From a checkpoint of a small image captioner.
Model: encoder norm batchnorm, decoder width 320.
Training: adamw at rate 0.0018, batches of 64.
Rows from block 13 of the image encoder, named by matrix and row number. Each number is 128 + 24 x the weight over its row's rms, rounded and kept within 0 to 255. All counts start at 0. After the name is the row's rms in percent of the matrix's.
# short1: shortcut pointwise conv (encoder.blocks.13.short.1.weight, 1024x576x1x1), inputs 78-116
short1.316 110 [125 133 120 141 125 111 128 167 147  83 147 141 121 122 119 161 110 142 139 128 124 133 136 127 140 114 144 127 135 122 118 126 123 137 134 143 118 127 131]
short1.317 118 [118 132 100  59 178 108 144 117  75 171  95 145 149  55 113 110 166  60 122 169 125 108 143  96 145 126 141 134 138 147 110 112 117 155 155 123 114 142 110]
short1.318 122 [119 139 134 131  61 129  89 101 113 119 133 118 116 125 151 122 138 136 134 145  85 125 112 153 111  86 136 114 156 151 106 125 131 137 132 147 143 155 134]
short1.319 106 [154 111 125 175  92 144 176  93 118 139 131 111  95 183 157 131 106 183 132  81 111 151 120 158  98 152  96  96 113 137 131  73 133  94 110 127 114 120 109]
short1.320 068 [133 130 148 130 154 141 149 163 126 159 115 167 129 103 135 150 122 133 119  79 137 131 153 139 144 142 132 137 150 122 140 160 114 123 124 129 148 141 131]
short1.321 097 [127  98 124  99 115 128 126 128  71 143 139 132 167 125 124 127  81  97 128 182 166 129 127 148 152 125 138 148 124 153 122 171 108 123 128 120 125 156 130]
short1.322 096 [114 148 141 115 112 167 149 104 103 106 114 137 115 145 136 148 149 181 116 117 117 161 123 151 133 120 150 134 132 153 123 117 144 145 139 139 131 147 129]
short1.323 112 [157 156 153 157 111 133  95 111 140 112 142 121 102 133 130 128 150 141 128 105 105 126 146  96 132  92 183 161 205 116 140 125 125 193 150 161 128 144 150]
short1.324 115 [109 144 136  73 127 159 117 129  94 127  99 112 118 121 158 181 131 106 116 113 132 123 129 119 168 118 150 147 163 133 127 157 130 138 148 173 146 142 135]
short1.325 085 [126 144 179 108 145 131 120 105 123 137 145 120 132 180 144 154 107 132 110 132 136 145 135 148 135 132 149 152 150  86 162 148 127 167 146 156 134 155 130]
short1.326 108 [151 121 139 132 108 152 116 135  61 146 103 174 127  84 130 142 146 141 142 150 126 152 195 144 160 105 154 142 134  99 129 112 136 120 175 154 116 159 120]
short1.327 076 [152 144 135 129 139 128 134 118 120 129 134 167 139  96 140 144 120 140 107 153 144 130 138 137 151 113 136 130 124 157 145 144 138 127 127 121 113 132 146]
short1.328 131 [130 135 131 136 111 157  79 133 112 130 135 132 140 107  94 142  98 125 109 125 153 118 113 122 129  97 131 131 112 123 118 161 121 113 125 120 116 122 118]
short1.329 049 [182 143 128 144 147 148 158 152 123 152 122 161 146 135 140 137 170 130 151 141 137 136 161 164 126 170 160 147 142 138 163 162 138 147 144 144 156 139 144]
short1.330 099 [143 142 125  95 179 116 161 135 111 164 129 175 143  92 178 130 121  91 134 128 126  86 178 117 147 154 156 137 137  78 133 122  98 143 145 168 162 161 121]
short1.331 125 [122 183 141 141 115 153 152 125 147 113 158 132  74 149 159 139 130 147 135  55 102 119 103 150  88 159 105 119 137 104 155 113 112 101 123 114 130 100 130]
short1.332 095 [122 190 121  79 137 121 137 121 121 139 109 162 108 123 159 126 153 118 121 126 150 159 150 150 120 154 133 145 181 142 145 139 134 155 185 124 140 164 101]
short1.333 107 [118 139 122  77  91 154  75  93  63 104  89 111 144 117 124 140 116 118 133 139 108  86 132 143  99 113 152  94 126 113 128 114  94 129 132 144 136 127 114]
short1.334 111 [161 142 108 146 138 125 121 156 145 114 120 134 137 102 114 136 144 129 131 101  99 136 141 142 124  95 124 116 125 128 101 145 140 142 142 115 109 138 120]
short1.335 116 [107 156  88  99 130 146 122  89 139 137 136 121 135 140 175  90 216 124 145 156 129 129 133  82 114 123 151 139 169 161 133 165 133 197 140 127 123 134 167]
short1.336 084 [108 144 121  96 159 134 124 171 121 121 147 128 144 135 133 123 144 106 138 186 157 131 173 114 153 119 154 203 137 127 152 140 145 131 171 128 132 122 140]
short1.337 133 [134 121 118 112 168 135 133 134 101 159 150 114 125 121 144 122 100 134 147 152 150  90 146 110 163 147 159 194 135 107 170 112 114 115 137 162 142 130 140]
short1.338 104 [136 115 134 161 128 117 126 164 167  73 161 150 144  95 105 145 132 116 142 124 112 104 123 115 134 118 147 139 140  88 121 127 100 139 125 147 160 145 110]
short1.339 118 [ 83 121 145 115 115 122  56  98 144  85 138 129 157 167  78 136 126  94 102 137  98 155 128 120 105 103 107 126  96 121 131 173 157 146 115  97 101 120 137]
short1.340 122 [124 165 113 156 121 138 105 146 159 127 138 120 108 124  94 132  92 132 123 122  72  81 122 112 103 128 127  98 142 121 128 111  80  93 134 109  78 102 126]
short1.341 058 [131 140 144 165 145 138  96 141 131 141 137 124 137 116 127 182 118 140 130 137 161  99 159 117 157 126 179 154 162 122 123 149 116 147 149 142 154 143 105]
short1.342 110 [159 139 119  85 118 155 139 142  65 130  92 144 144 120 105 121 152 112 110 161  88 147 152 167 124  96 137 175 119 145 118 104 109 129 166 124 116 137 115]
short1.343 060 [127 118 128 158 169 112 136 174 189 142 191 120 132 139 108 170 104 104 106 104 138 120 122 102 129 135 142 111 110  88 133 151 108 120 122 127 139 139 124]
short1.344 136 [ 90 150 102 125  96 143 124 148 154 116 112 132 128 102 171 122 174 104 114  94 105 130 131 116 108 119 134  83 159 125 103 149 126 147 132 113 123 101 108]
short1.345 040 [142 115 103 171  69 136 138  98 121 136 124  98  94 108 109 128 125 114  84  99 127 102 108 153 138 103 116 118 121 126 125 128  92 127  99  90 120  86 140]
short1.346 123 [167 124  96 150 117 136  95 164 144 113 105 134 115  70 115 143 138 119 142 110 121  99 162 144 137  91 132 118 132  86 118 117  95 133 127 144 141 152 101]
short1.347 128 [141 140 131 155 157  98  90 185 145 112 141 144 153 134 123 153  62 125 114 158  98 120 156 125 106  97 105 147  99  93 164 160 117  96 151 106 104  96 110]
short1.348 081 [171 108 107  99 116 129 121  90  89 113 125 135 138 110 115 127 133 103 122 171 127  93 119 123 126 105  96 141 107 104 145  76  91  99 137 135 144 129 111]
short1.349 106 [113 120 128  88 109 162 126 107  65 125  88 141 119 130 119 151 114 154 115 102 142 148 112 184 124  98 101  99 111 142 105 143 127  95 100 133 124 120 103]
short1.350 074 [180 130 136 203 136  95 139 168 170 141 167 150 118 141 109 130 165 139 133 145 130 143 157  88 123 115 133 134 113 111 143 136 154 151 174 120 114 124 123]
short1.351 058 [130 123  95 131 118 114 146 108 137 120 155 107 130 137 105 119 137 117  86 153 122 101  97 117  86 129 111 127 129 147 136  79 109 130 107 102 100 101 139]
short1.352 113 [151 119 114 130 121  91  95 168 112  97  78 134 149  74  86 124 155 142 150 152 145 127 147 134 139 115 143 122 132 123 107 142 119 142 124 109  98 129 106]
short1.353 122 [118 165 133  89 131 159 133 110  90 114 130 123 103 143 127 156 149 136 124  97 126 124 134 161 103 117 126 163 162  72 118 109 103 154 142 155 155 127  82]
short1.354 067 [112 129 118 134 124 113 146 162 132 110 183 167 130 114 143 140  91 106 139 124 134 155 133  79 119 140 136 111 124 131 152 166 143 139 121 126 143 130 149]
short1.355 104 [ 72 114 116  54 156 112 147 102  90 127 144 101 120 111 126 125  83  80 129 153 139 110 142  73 139 175 124 151 128 177 162 123 133  91 114 118 155 117 133]
short1.356 088 [158 126 110 148 117 113 131 157 119 135 129 137 151  64 100 144  92 102 159 130  96 100 179 125 138  89 153 163 147  82 129 151  99 128 131 150 133 144 131]
short1.357 029 [113 139 113 105 113 149 153 149 117 114 125  73 104 158 116 125 130 137  99 106 148  83  80 126 117 149 109 128 128 136 120 125 114 121 127 123 118 127 110]
short1.358 114 [143 130 136 154 127 143 133 139 127 136 113 156 136  82 166 159  42 112 117 123 126 137 134 137  95 134 103 122 106 103 165 115 129  71 131 118 136  93 138]
short1.359 105 [ 95 170 141  77 130 137 123 126 120 111 114 113  97 143 127 154 162 141 119 117 149 163 135 149 123 139 127 156 152 130 144 144 144 140 162 138 143 137 122]
short1.360 073 [150 203 147  77 137 129 116 100 124 118 144 153 103 131 142 141 142 130 100 133 148 145 135 147 130 116 148 111 190 120 161 125 133 146 192 140 145 156  99]
short1.361 040 [118 151 104 146 102 144 138 109 127 146  97  69 108 134 131 120 109 145 107 116 136  97  79 142 129 137 108 119 112 151 111  90  90  87  81 135 165 100 108]
short1.362 085 [127 123 112 145 111 139 147  86 103  99 151 130  90 158 131 132 111 154 112 110 116 146  93 136  92 138  70 117  92 105 137  91 131  91 103 143 134 126 110]
short1.363 059 [126 137 120 135 115 148 151 133 168 106 133  79 104 158 108 117 123 157  96 106 130 132  93 142 135 118  93 116 113 140 120  61  98  95  94 101 122  77 126]
short1.364 100 [121 118 115 106 136 117 147 123  99 124 124 163 156  94 102 126 118 105 115 178 152 115 163 113 121 145 114 160 102 159 137 173 127 102 178 124 122 157  95]
short1.365 095 [136 130  91  80 131 136 112 143 105 103 130 110 122 121  95 117 140 114 138  88 132  87 165 124 135  90 141 187 141  89  99 126  81 148 131 133 142 144 115]
short1.366 117 [115 134 131  95 120 136 138 146 125 160  92 128 101 101 163 153 167 124 106 115 129 144 135 133 152 130 162 130 150 110 129 146 136 150 123 133 132 115 124]
short1.367 095 [156 169 117 138 112 140 142 112 152 104  78 137  94 147 168 143 126 136 131  72 105 140 114 129 119 152  96 108 115 163 143 134 141 131  98 120 152 112 149]
short1.368 091 [153 127 110  75 208 130 131 140  90 169 115 142 167  85 149 151 167  65 122 182 133 113 150 110 174 125 155 163 134 116 115 117 122 156 144 161 169 146 126]
short1.369 046 [140 133 108 149 109 134 168 124 115  89 133 105 109 136 126 133 139 123 120 146 123  89  95 135 107 118  86  99 135 128 130  99  93 117  91 119 135  82  99]
short1.370 105 [166 134 155 149 129 129 125 116 146 128 161 153 122 138 108 152  98 142 137  71 102 130 112 140  94 116 128 146 146  50 131 117 120 143 124 132 151 157  88]
short1.371 131 [ 88 134 112  87 145  99 164  99 116 140 124 141 110 124 129 128 124 132 130 117 112  91 157  95 136 197 142 140 144 145 152 131  77 132 145 139 143 115 122]
short1.372 091 [114 147 115 116  97 122 103  90 102 113 104 108  88 158 125 133 144 134 117  89 110 155 102 177 111 124  93 102 118 148 100 146 155 101 113 122 108 117 109]
short1.373 115 [118 151 147 100 133 135 113 141 127 110  94 150 117 144 120 166 122 164 143 108 148 199 138 174 125 114 132 130 141 149 125 145 161 139 136 124 136 117 114]
short1.374 110 [ 83 143 116 102 108 124 136 119 107 124  85 125 148 155 116  77 165 111 104 146  90 164 119 138  80 145 110  99 125 171 111 120 145 143 116 112 100  93 171]
short1.375 099 [173 130 128 140 118 142  75 197 146 174 111 147 132  96 113 101 112 108 140  73 135 111 144 112 163 103 131  93 128 112 114 171 104 147 134 125  85 160 124]
short1.376 108 [154 105 121 104 148 151 106 159 127 142 142 129 138 131 119 122 133  88 129 122 195 130 133 117 175 118 131 153 111 142 114 119 121 145 121 152 137 138 128]
short1.377 117 [111 126 129  90 123  93 120 122 144  63 143 107 135 152 103 118  86 147  98 147 135 124 128 130 127 132 120 157 117 121 142 112 127 104 121 114 159 108 152]
short1.378 082 [139 151 132 135 142 119 129 167 115 133 100  92 131 119 127 128 127 107 117 121 135  79 149 135 107 114 141 152 134  90 126 173 109 123 149 128 134 125 103]
short1.379 081 [169 117 114 174 138  88 113 172 144 120 169 157 147  80 108 151  74 106  99 157 136 103 129  87 136 124 128 121 130 106 144 159  96 119 140 111 124 140 105]
short1.380 119 [143 146 120 105 104 123 111 104 110 127 109 140 110  95 151 129 145 120 129 126  91 122 151  91 128 114 172 151 212 138 153 137 130 188 143 163 135 133 127]
short1.381 105 [111 127 129 125 109 111 105 142  89 141 115 142 125  72 129 140  26 135 129 138 111 121 156 142 101  93 126 142 141  98 159 134 104  82 137 117 108 115 145]
short1.382 102 [166 127 142 150 117 115 115 151 161 108 149 144 131 120  98 151 116 148 116 108 125  93 112 141  88 112 112 115 122  47 116 157  79 126 107 124 150 135 107]
short1.383 098 [118 108 138  99 113 128 164 118  89 167 126 153 146 117 133 141 118 135 184 144 171 101 142 160 136 129 152 111 124 125 152 161 103 114 116 121 120 144 146]
short1.384 102 [ 93 118 124  81 116 130 120  80 117 108  77 109 164 110 107 122 174  86  83 146 125 132 123 126  89 127 116 105 125 131 131 115 123 134 121 113 108 112 105]
short1.385 095 [116  85 141 143 121  98 135 120 149 121 111 103 142 163 110  99 165  96 100 157 115 139 105  94 125 159  81  99 104 167 116 125 153 144  97 114  99  96 155]
short1.386 115 [166 169 131 146 119 117  94 155 158 137 104  96 100 165 153 153 137 127  99  35 102 134 132 115 151 108 131 116 150 122 116 161 143 134 130 160 122 123 114]
short1.387 127 [163 123 121 171 121 131 110 200 128 131 130 131 136 124 110 118 131 132 124 164 140 119 125 139 126 119 118 127 116 100 124 137 116 121 110 115 118 130 114]
short1.388 114 [ 97 115 108  66 107 113 116 113  76 115  54 113 163 116  74 121 119  92 122 157 119 144 136 144 105 125 125 136 103 134 135 128 152 120 133  77  91 102 108]
short1.389 113 [123 106 104  86 124 123 141 117  61 159  89 120 124  77 129 138  97 122 130 138 112 114 129 166 127 102 114 102 101 112 106 112 112  80 117 127 130  91 116]
short1.390 056 [156 149 158 186 118 125  99 225 197 126 168 114 152 106  83 151 129 115 134 133 158 113 130  93 159 121 120 109 131 101 129 173 112 137 127 136 131 137 130]
short1.391 068 [165 123 149  72 141 132 147 107 115 108 129 143 139 126 124 199 117 107 123 143 140  74 147 135 153 134 112 125 114 113 155 129  70 121 146 149 162 125 107]
short1.392 084 [121 141 113  77 184 124 154 117 105 131 143 118 126 126 140 125  99  87 110 138 152 115 140 106 142 165 157 127 112  82 143 145 102 116 124 129 114 153 134]
short1.393 122 [ 97 158 150 112 142 111 154 117 134  98 124 136 136 173 135 123  97 145 124  79 139 114 138  99 127 211 153 136 147 143 167 133 102 113 124 103 143  89 132]
short1.394 114 [141 144 117 152 112 134 119 138 126  80 139 164 109 123 107 124 107 159 146 111 119 180 119 141 168  92 137 136 117 123 117 100 156 131 104 155 122 160 131]
short1.395 135 [117  91  86  83 135  92 147 102 100 132 139 102 153  99  87  89 186  88  92 136 110 126 145 131 118 100 118 162 132 116  90 114 113 141 144 111 109 149  89]
short1.396 121 [148 137 102 151 131 155  89 154 122 135 150  90 121 106 123 145 101 107 143 104 139  53 119 114 156 115 136 115 118 103 158 123  73 110 127 145 133 108 132]
short1.397 076 [147 135 118 134  97 140 124  93 116 134 111  99  73  86 127 140  94  94  98  81 118  66 119  98 107 124  86 107 108  94 139 126  88  80 113 128 126 136  96]
short1.398 060 [154 137 127 146 113 131 153 121 120 134 126 174 139  66 100 127 116 111 129 114 122 131 148 153 148 142 149 137 146 135 156 127 102 133 121 152 164 146 129]
short1.399 046 [149 164 144  96 126 123 160 119 158 112 118 145 142 125 136 148 112  92 111 122 136 153 170  95 146 138 150 143 167 113 165 133  97 173 156 113 142 130  99]
short1.400 063 [132 173 130 100 157 139 105 135 186 104 165 132 112 114 130 128 124  95  99  71 166 116 190 108 158 135 156 147 173 122 146 123 110 167 182 131 130 129 115]
short1.401 096 [116 123 113  82 110 138  87  97  97 116 115  80 175 142 122 130 139  97 113 174 108 103 115 106 132 116 146 118 127 114 134 158 125 133 106 118 100 131 145]
short1.402 065 [127 122  78 143 143 130 118 136 109 159 139  85  95 105 113 117 122 104 124 139 122  84 101 109 123 116  98 134 103 117 118 120 102  98 127 134 124 127 126]
short1.403 056 [141 134 150 153 129 127 119 148 120 176 136 157 130 113 156 159 100 101 151 140 121  86 139 118 120 138 123 131 162 133 179 208 107 130 133 150 170 129 125]
short1.404 110 [144 144 124 134  98 157 137 157 123 130 132 132 113 106 150 149 182 108 119 100 109 136 162 105 120 116 146 111 192 131 122 137 119 184 149 132 112 131 119]
short1.405 119 [113 161 138  94 105 124 109 106 120 109  89 146 155 148 109  93 176 114 112 148  93 148 131 122  58 126 131 127 143 116 150 142 130 160 150  73  91 123 125]
short1.406 117 [119  95 127 109 164 106 114 142 134 118 123  98 184 137 101 105  96 137 124 185 136 130 142 158 102 128 115 159  93 127 123  93 138 104 129 116 149 131 146]
short1.407 120 [176 150 110 135 120 180  70 113 138 121 105 108 112 145 124 172 122 113 116  53 117 131 110 140  94 103 133  98 130  68 135 128 123 134 109 117 111 111 147]
short1.408 112 [135 152 120 112 101 161  96 134 131 144  92 124  88 125 121 130 189 109 132 102 134  92 101 105 116 110 146 112 149 125 106 174  83 188 134 109 104 133 136]
short1.409 091 [129 162 108 101 110 153 110 125 127 133 113 138 136 107 133 139 199 116 127 138 111 129 164 107  86  92 119  96 208 150 123 156 130 188 137 102 112 125 132]
short1.410 122 [120 127 131 100  98 152  87 118 105 112 120 102 161 147 145 140 120  81  91 135 150  79 141  99 138 100 140 107 148  86 113 131  77 140 153 134 130 122 125]
short1.411 080 [156 139 129 123 156 150 149 162 116 162 129 183 126 120 148 125 135 117 127 116 154 127 146 126 115 139 115 200 125 141 109 129 113 132 157 122 135 100 136]
short1.412 097 [171 133 118 129 145 132 130 141  85 143 118 149 148 111 124 134 134 146 146 107 124 105 163 147  94 106 134 183 136 107 110 147 107 124 169 140 165 133 101]
short1.413 136 [127 136 123  94 125 104 115  75 110 137 148 106 127 135 112 134 153 118 107  74 144 137 110 110 138 119 126 108 133  84 115 117 145 127 125 127 132 143 136]
short1.414 122 [107 117 109  68 101 144 128 120  88 138  67 145 170  80 144 126 169  87 119 183 128 111 148 148 109  83 133 131 141 137 124 131 111 148 154 130 149 132 138]
short1.415 106 [117 147 101 105 125 128 141 107 121 156  80 149 100  83 162 138  84  95 177 149 135  90 132 127 127 137 142  88 136 131 128 133  88  95 132  99 134  81 134]
short1.416 133 [140 113 112 137 144 139 125 145 100 165 134 112 129 116 114 114  94 141 154  97 151 102 118 131 128  94 120 149 114  92 116 147  90 114 114 132 126 121 120]
short1.417 116 [132 173 121  94 111 151  95 113 129 120 122 138 135 134 154 128 162  93 139 117 134 113 153  90 134 105 200 143 228 136 134 155 125 219 151 148 121 131 149]
short1.418 076 [151 144 150 171 128 145 139 127 120  93 167 180 156 139 122 138 121 113 139 142 164 136 139  78 144 135 169 137 144 106 149 125 134 157 152 163 157 163 124]
short1.419 070 [138 136 134  77 188 133 163 123 106 157 116 151 139 119 108 163 149 112 162 164 132 111 147 149 142 163 135 172 131 120 134 135 100 123 151 142 156 139 118]
short1.420 121 [110 123 113  94 176  69 144 113 144 147 151 144 131 121 103 109 136  84 120 165 146 118 170  68 146 145 136 134 149 121 147 136 135 139 165 122 102 112 120]
short1.421 086 [156 124 120  90 223  95 153 117 149 147 143 133 136 115 186 180  99  75 119 124 147 101 152  90 167 152 154 164 138  78 135 146 120 128 155 194 172 141 131]
short1.422 119 [127 132 117 149 118 159 121 134 161 136 149 141  83 161 120 150 149 138  78  78 128 172 117 133 148 120  96 104  94  97 122 123 161 115 133  95 117  99 137]
short1.423 114 [125 121 137 104 140 147 135 109 111 109 122 197 127 128 133 132 110 131 123 142 157 173 124 116 158 151 139 122 136 138 158 157 169 134 144 126 139 147 131]
short1.424 034 [113 128 138 116  99 155 175 110 112 103 137  82  99 157  82 131 111 121  97 125  99  88 119 129 108 139  97 116 107 147 104 102  86 103  91 125 103 127 101]
short1.425 098 [110 139 146 125 115 121 117 167 127 135 148 138 143 152 146 138 136 125 133 120 171 139 141 175 111 114 120 138 110 130 123 133 130 124 148  83 126 140 111]
short1.426 082 [163 130 124 160 110 132 128 149 118 146 123 150 149 126 139 132 158 128 134 142 133 132 153 109 120 136 165 159 180 136 128 143 123 183 187 136 106 145 114]
short1.427 132 [128 145 122  98  93 157  78 143 102  91  80 140 119  92 144 154 164 122 102 109 113 136 145 139 169  79 134 112 151 110  86 102 136 144 159 153 156 142 126]
short1.428 133 [112 141 144 158 153 121 180 105 144 140 137 138 117 153 139 154 114 115  95 109 123 115 149  80 142 215 106 108 109 137 120 140 125 106 130 141 146 118 108]
short1.429 126 [135 101 118 105 112 129 138 132  94 158  93 140 137 115 130  95 156  94 163 103 158  95 120 111 142 110 136  85 138 142 105 139  98 140 121 109  92 154 135]
short1.430 094 [ 99 121 113 149  92 109 120  82 118  77 133 118 133 143 125 105 172 147 138 125 108 151 114 144  95  68 104 110 120 111 102  92 158 132 110 108 100  94 151]
short1.431 117 [136 107 102 126 133  98 126  96 135 115  94 107  96 131  91 114 139 106 104  93 129 167  92 136 110 115  98 124 107 172  88  83 170 128 101 106  96 122 133]
short1.432 126 [128 145 126 132  80 132 104 145 134  96 114 147 126 102 165 124 151 110 102 116  94 127 130 123 137  98 139 101 148 103 110 125 121 143 144 139 142 130 134]
short1.433 088 [119 125 119 108 132 100 177 145  97 134  95 149 132 113 103 132  79 133 140 116 130 100 147 145 116 165 132 137 132 156 162 167  97 113 132 111 130  81  96]
short1.434 087 [130  89 107 109 100 123 169 103  87 152 112 132 126  78 142 126 142  78 119 167 103 133 100  97 129 163 107 109 120 170 126  94 140 125  94 125 141 153 137]
short1.435 121 [132 175 115  80  81 143 118  80  89 119 114 133 108 125 163 114 156 134 123 107 104 146 125 146 131  78 158 105 226 139 116 137 136 182 141 141 133 138 126]
short1.436 096 [ 73 117 133  69  89 123 147 108  85 140 121 141 146 162 159 108 183 134 140 172 104 158 140  91 126 112 124 121 131 139  99 110 151 135 148 112 126 118 164]
short1.437 112 [144  94 138 131 124 104 170 121 106 158 157 140 125 176 198 124 137 157 143 127 124 139 125 136 119 132 142 152 130 122 151 136 141 115 117 180 198 143 142]
short1.438 140 [124 125  95 157 119 103 143  96 143 109 130 145 124 102 115 116 135 112  95 131  77 130 150 129 105 156 101 123 124 222 111 124 137 122 125 115 124 133  94]
short1.439 095 [113 132 128  52 150 132 147 115  80 138 114 160 161 100 139 165 106  85 130 151 196  87 134 128 144 151 148 150 124 119 144 141  86 123 157 154 165 122 101]
short1.440 074 [138 156 122 142 141 120 133 184 151 141 139 144 142 120 144 121 156 124 108 126 167 123 167  98 153 145 166 158 159 118 168 140  98 160 177 141 114 127 131]
short1.441 123 [ 96 115 131 119 131 128 146 134 113  93 135  96 149 147 131 106 150 136 111 152 135 138 123 139 114 155 124 169 122 151 146  72 130 139 134  93 114 104 175]
short1.442 095 [133 118 116  88 145 122 143 139  94 155 120 190 135 127 140 108 162 126 150  89 140 108 153 125 105 146 114 219 134 132 127 154 108 155 135 138 129 137 115]
short1.443 107 [152 127 152 123 120 129  93 120 131  74 101 135 120 202 131 139  97 181 117  83 155 174 113 143 125  95  88 116  99 135 102  94 150 115 145 126  98  95 127]
short1.444 123 [ 83 151 134  77 125 118 146  68 149 103 121 121 147 136 161 141 109  94  93  94 132  95 138  91  99 152 151 114 145 129 154 167  94 143 158 123 124 114 137]
short1.445 056 [114 112 139 138 114 128 167 110 118 125 140 138 111 144 107 120 117 130 138 101 116 138  92 133 116 116  78 112  80 113 135 125 133  82  68 104 124 113 124]
short1.446 102 [136 145 143 120 121 111 122 129 152 140 165 142 124 105 101 135 108 128 138 127 129 109 149 141 103 107 133 124 155  54 129 152 105 145 166 139 146 122  99]
short1.447 078 [159 142 157 113 127 114 122 113 123  92 133  97 138 156  99 157 119 116 100 121 128 111 147 127 134 125 133 121 132  90 141 119 116 144 139 151 145 146  95]
short1.448 089 [ 94  98 125 124 121 104 185  82 102 137 120 143 120 138 126  95 168 157 130 103 115 133 115 141  81 148  98 114 121 168 117  84 119 120 126 121 102  91 143]
short1.449 101 [118 106 128  78 123 144 119 102  94 123  89 131 175  91  95 169 106 108 124 161 140  79 128 145 153 105 135 153 115 120 107 152  76 114 115 157 154 124 111]
short1.450 060 [134 139 149 124 167  93 124 133 130 135 114 157 146 123 127 120 141  97 112 144 135 131 153  93 154 126 182 143 176 129 134 154 118 190 161 148 124 156 133]
short1.451 030 [135 113 126 139  77 113 141 143 154 131 133  74 130 175 100 120 113 109 111 131 122  96 103 113 103 106  77 114  91 113 127 113  62 123 106 103 109  96 143]
short1.452 129 [152 133 140 114 137 143  83 153 159  32 120 156 154 150 116 147 113 139 118 101 127 133 124 124 140 104 120 146 100 100 145  61 136 126 133 148 155 109 148]
short1.453 125 [167 148  91 188 130 124  91 170 144 162 119 124  91  66 123 128  72 112 163  69 100  85 133 130 130  94 121 117 111  77 130 149  84  92 125 130 106 126 150]
short1.454 101 [162 158 138 112 117 165  90  87 133  97 121 157 116  81 106 158 114 112 111 134 115  91 126 128 143  96 155 135 154 103 137 120  95 152 150 160 145 124 116]
short1.455 055 [131 112 162 158 132 129 103 131 154 118 142 137 162 127 123 124 120 119 152 147 139 111 149  96 135 129 186 158 129 139 171 163 136 176 141 153 111 137 142]
short1.456 089 [ 78 124 125 104 156  92 199 104 130 148 151 153  96 134 113 133 152 123 110  74 109  98 115 122  90 183  94 157 131 141 137  96 117 145 121 114  94  99 115]
short1.457 113 [214 124 122 144 115  99  95 145 124  98 120 129 131  88  86 146 108 149 147  88 103 107 122 134 119 103 136 123 134  37 121 141  87 137 126 158 162 129  88]
short1.458 095 [117 149 164  90 143 133 138  81 112 124 122 121 120 127 123 175  87 138 118 100 117 150 111 144 109 130 131 133 143 135 152 143 129 120 132 160 161 147 112]
short1.459 114 [106 147 103  99 122 131 110 115 117 138  77 133 100 174 112 133 183 135 133  97 123 150 109 140 122 131 122 134 145 151 100 136 129 174 107 110 123 126 162]
short1.460 092 [163 114 156 126 110 122  94 114 127 110 108 159 160 132 122 119 141 120 100 146 165 109 128  90 115 114 134 102 137 111 118 168 127 149 146 123 115 140 117]
short1.461 099 [104  89 150 105 129 123 129 124 101 159 121 128 147 109 136 182  82 130 165 150  91  87 125 113 125 145 124 137 109 149 155 179  99  72 111 127 145 109 112]
short1.462 058 [113 119 155 128 140 103 133 144 104 160  94 141 148 114 166 145 169 103 142 147 130 122 168 101 146 132 177 136 155 126 150 144 150 155 173 150 132 123 128]
short1.463 133 [ 76 134 145  71 145 106 104 107 112 106 142 137 186 122 115 120 120  87 112 228 124 158 150  96 141 118 120 160 124 142 169 143 155 139 135 123 148 151 148]
short1.464 074 [135 105 100 109 140 129 162 109 127 122 128  85 126 142 147 118 132 128  99 120 114  43 113  99 131 171 113 147 122 134 140  92  47 112 114 124 140 105 123]
short1.465 097 [123 145 156 116  76 148  91  88 108 102 106 114 137 140 112 126 131 130 100 126 100 124 119 140 139  98 131 124 140 139 101 108 129 139 127 167 142 120 137]
short1.466 126 [124 123 118  94 130 114 108 144 118 128  79 131 150 143  67  94 136  92  90 192  84 167 127 158 124 159 104 139  98 141 138 116 154 141 141  81  97 102 136]
short1.467 097 [150 129 116 111 172 123 134 167  63 156 125 137 143  63 117 117 148 131 139 165 102 117 159 157 133 110 124 197 130 117 123  92  96 122 163 127 136 133 109]
short1.468 094 [121 104 130 116 130 124 117 135 107 116 137  80 185 150 123 129  88 115 103 139 139  79 116 115 114 123 115 108 114 115 127 123  88 100 109 145 138 102  97]
short1.469 047 [153 130 138 106 160  91 131 143 109 166 130 155 162 122 124 134 111 124 163 120 134 131 166 111 156 155 146 152 137 113 170 182 116 120 123 155 146 152 109]
short1.470 099 [114 124 113 177 106 119 140 133 160 134 160  93 104 148 110  99 153 121  90 109 121 131  99  85  96 128 101  93 113 118 132 126 134 124 130  81  84 121 114]
short1.471 121 [120 113 121 167 128 127 151 136 115 152 142 147 132  95 131 130  85 123 124 127 126 136 122 123 133 183 128 118  88 127  96 119 126  97  99 145 138 147 114]
short1.472 114 [ 74 153 121  76 119 129  98 124 133 115  99 104 158 149 103 116 193  98 115 154  98 150 127 135 122 126 127 123 154 168 117 145 148 183 109 123 129 111 160]
short1.473 042 [118 110 125 155 137 135 123 126 110 104 118 110 110 142 115 113 107 130 118 102 118 130  95 106 140 132  93 118  93 108  98 108 109 122  91 124 105 111 113]
short1.474 049 [115 114 116 151 124 139 147 100 117 136 127  89 110 121 143  96 122 131 101 117 118  89 106 135 124 136 104 111 104 122 142 124 109 114 106  99  85 135 114]
short1.475 088 [100 107 112  91  99 101 136 110  76 109 109  81 148 117 110 127  75 127 122 151 113  99 121 157  81 113 114 106 106  92 132 123  87  83 101 123 134 125  98]
short1.476 131 [130 116 130  95 175 129 105 134 109 125 146 119 141 125 113 157  97 103 121 155 175  98 116 120 199 132 130 156  94 103 144 115  91  97 133 177 186 145 139]
short1.477 120 [161 128 125 149 120 110 117 122 134  92 156 136 138 124 103 127 115 128 119 101 120 124 128 146 130 107 122 178 132  64 130 103  98 131 134 145 145 122  88]
short1.478 082 [122 129 122 106 127 138  93 142 105 128 115 112 145  99 115 114  86  94 115 177 156  84 121 121 142 116 142 149 133  91 102 198 112 142 140 111  97 122 120]
short1.479 037 [118 114 103 115  81 146 126 120 123 119 113  94 108  95 139  81 110 103  75 117 108 109  87 124 113 120 116  96 129 134 104 124  85 123  87 111 116  99 101]
short1.480 102 [136  98 124 137 137 108 162 136 125 142 119 170 134 143 122 123 100 125 123  99 140 125 132 102 115 160 125 189 109 142 148 164 127 116 139 123 131 122 104]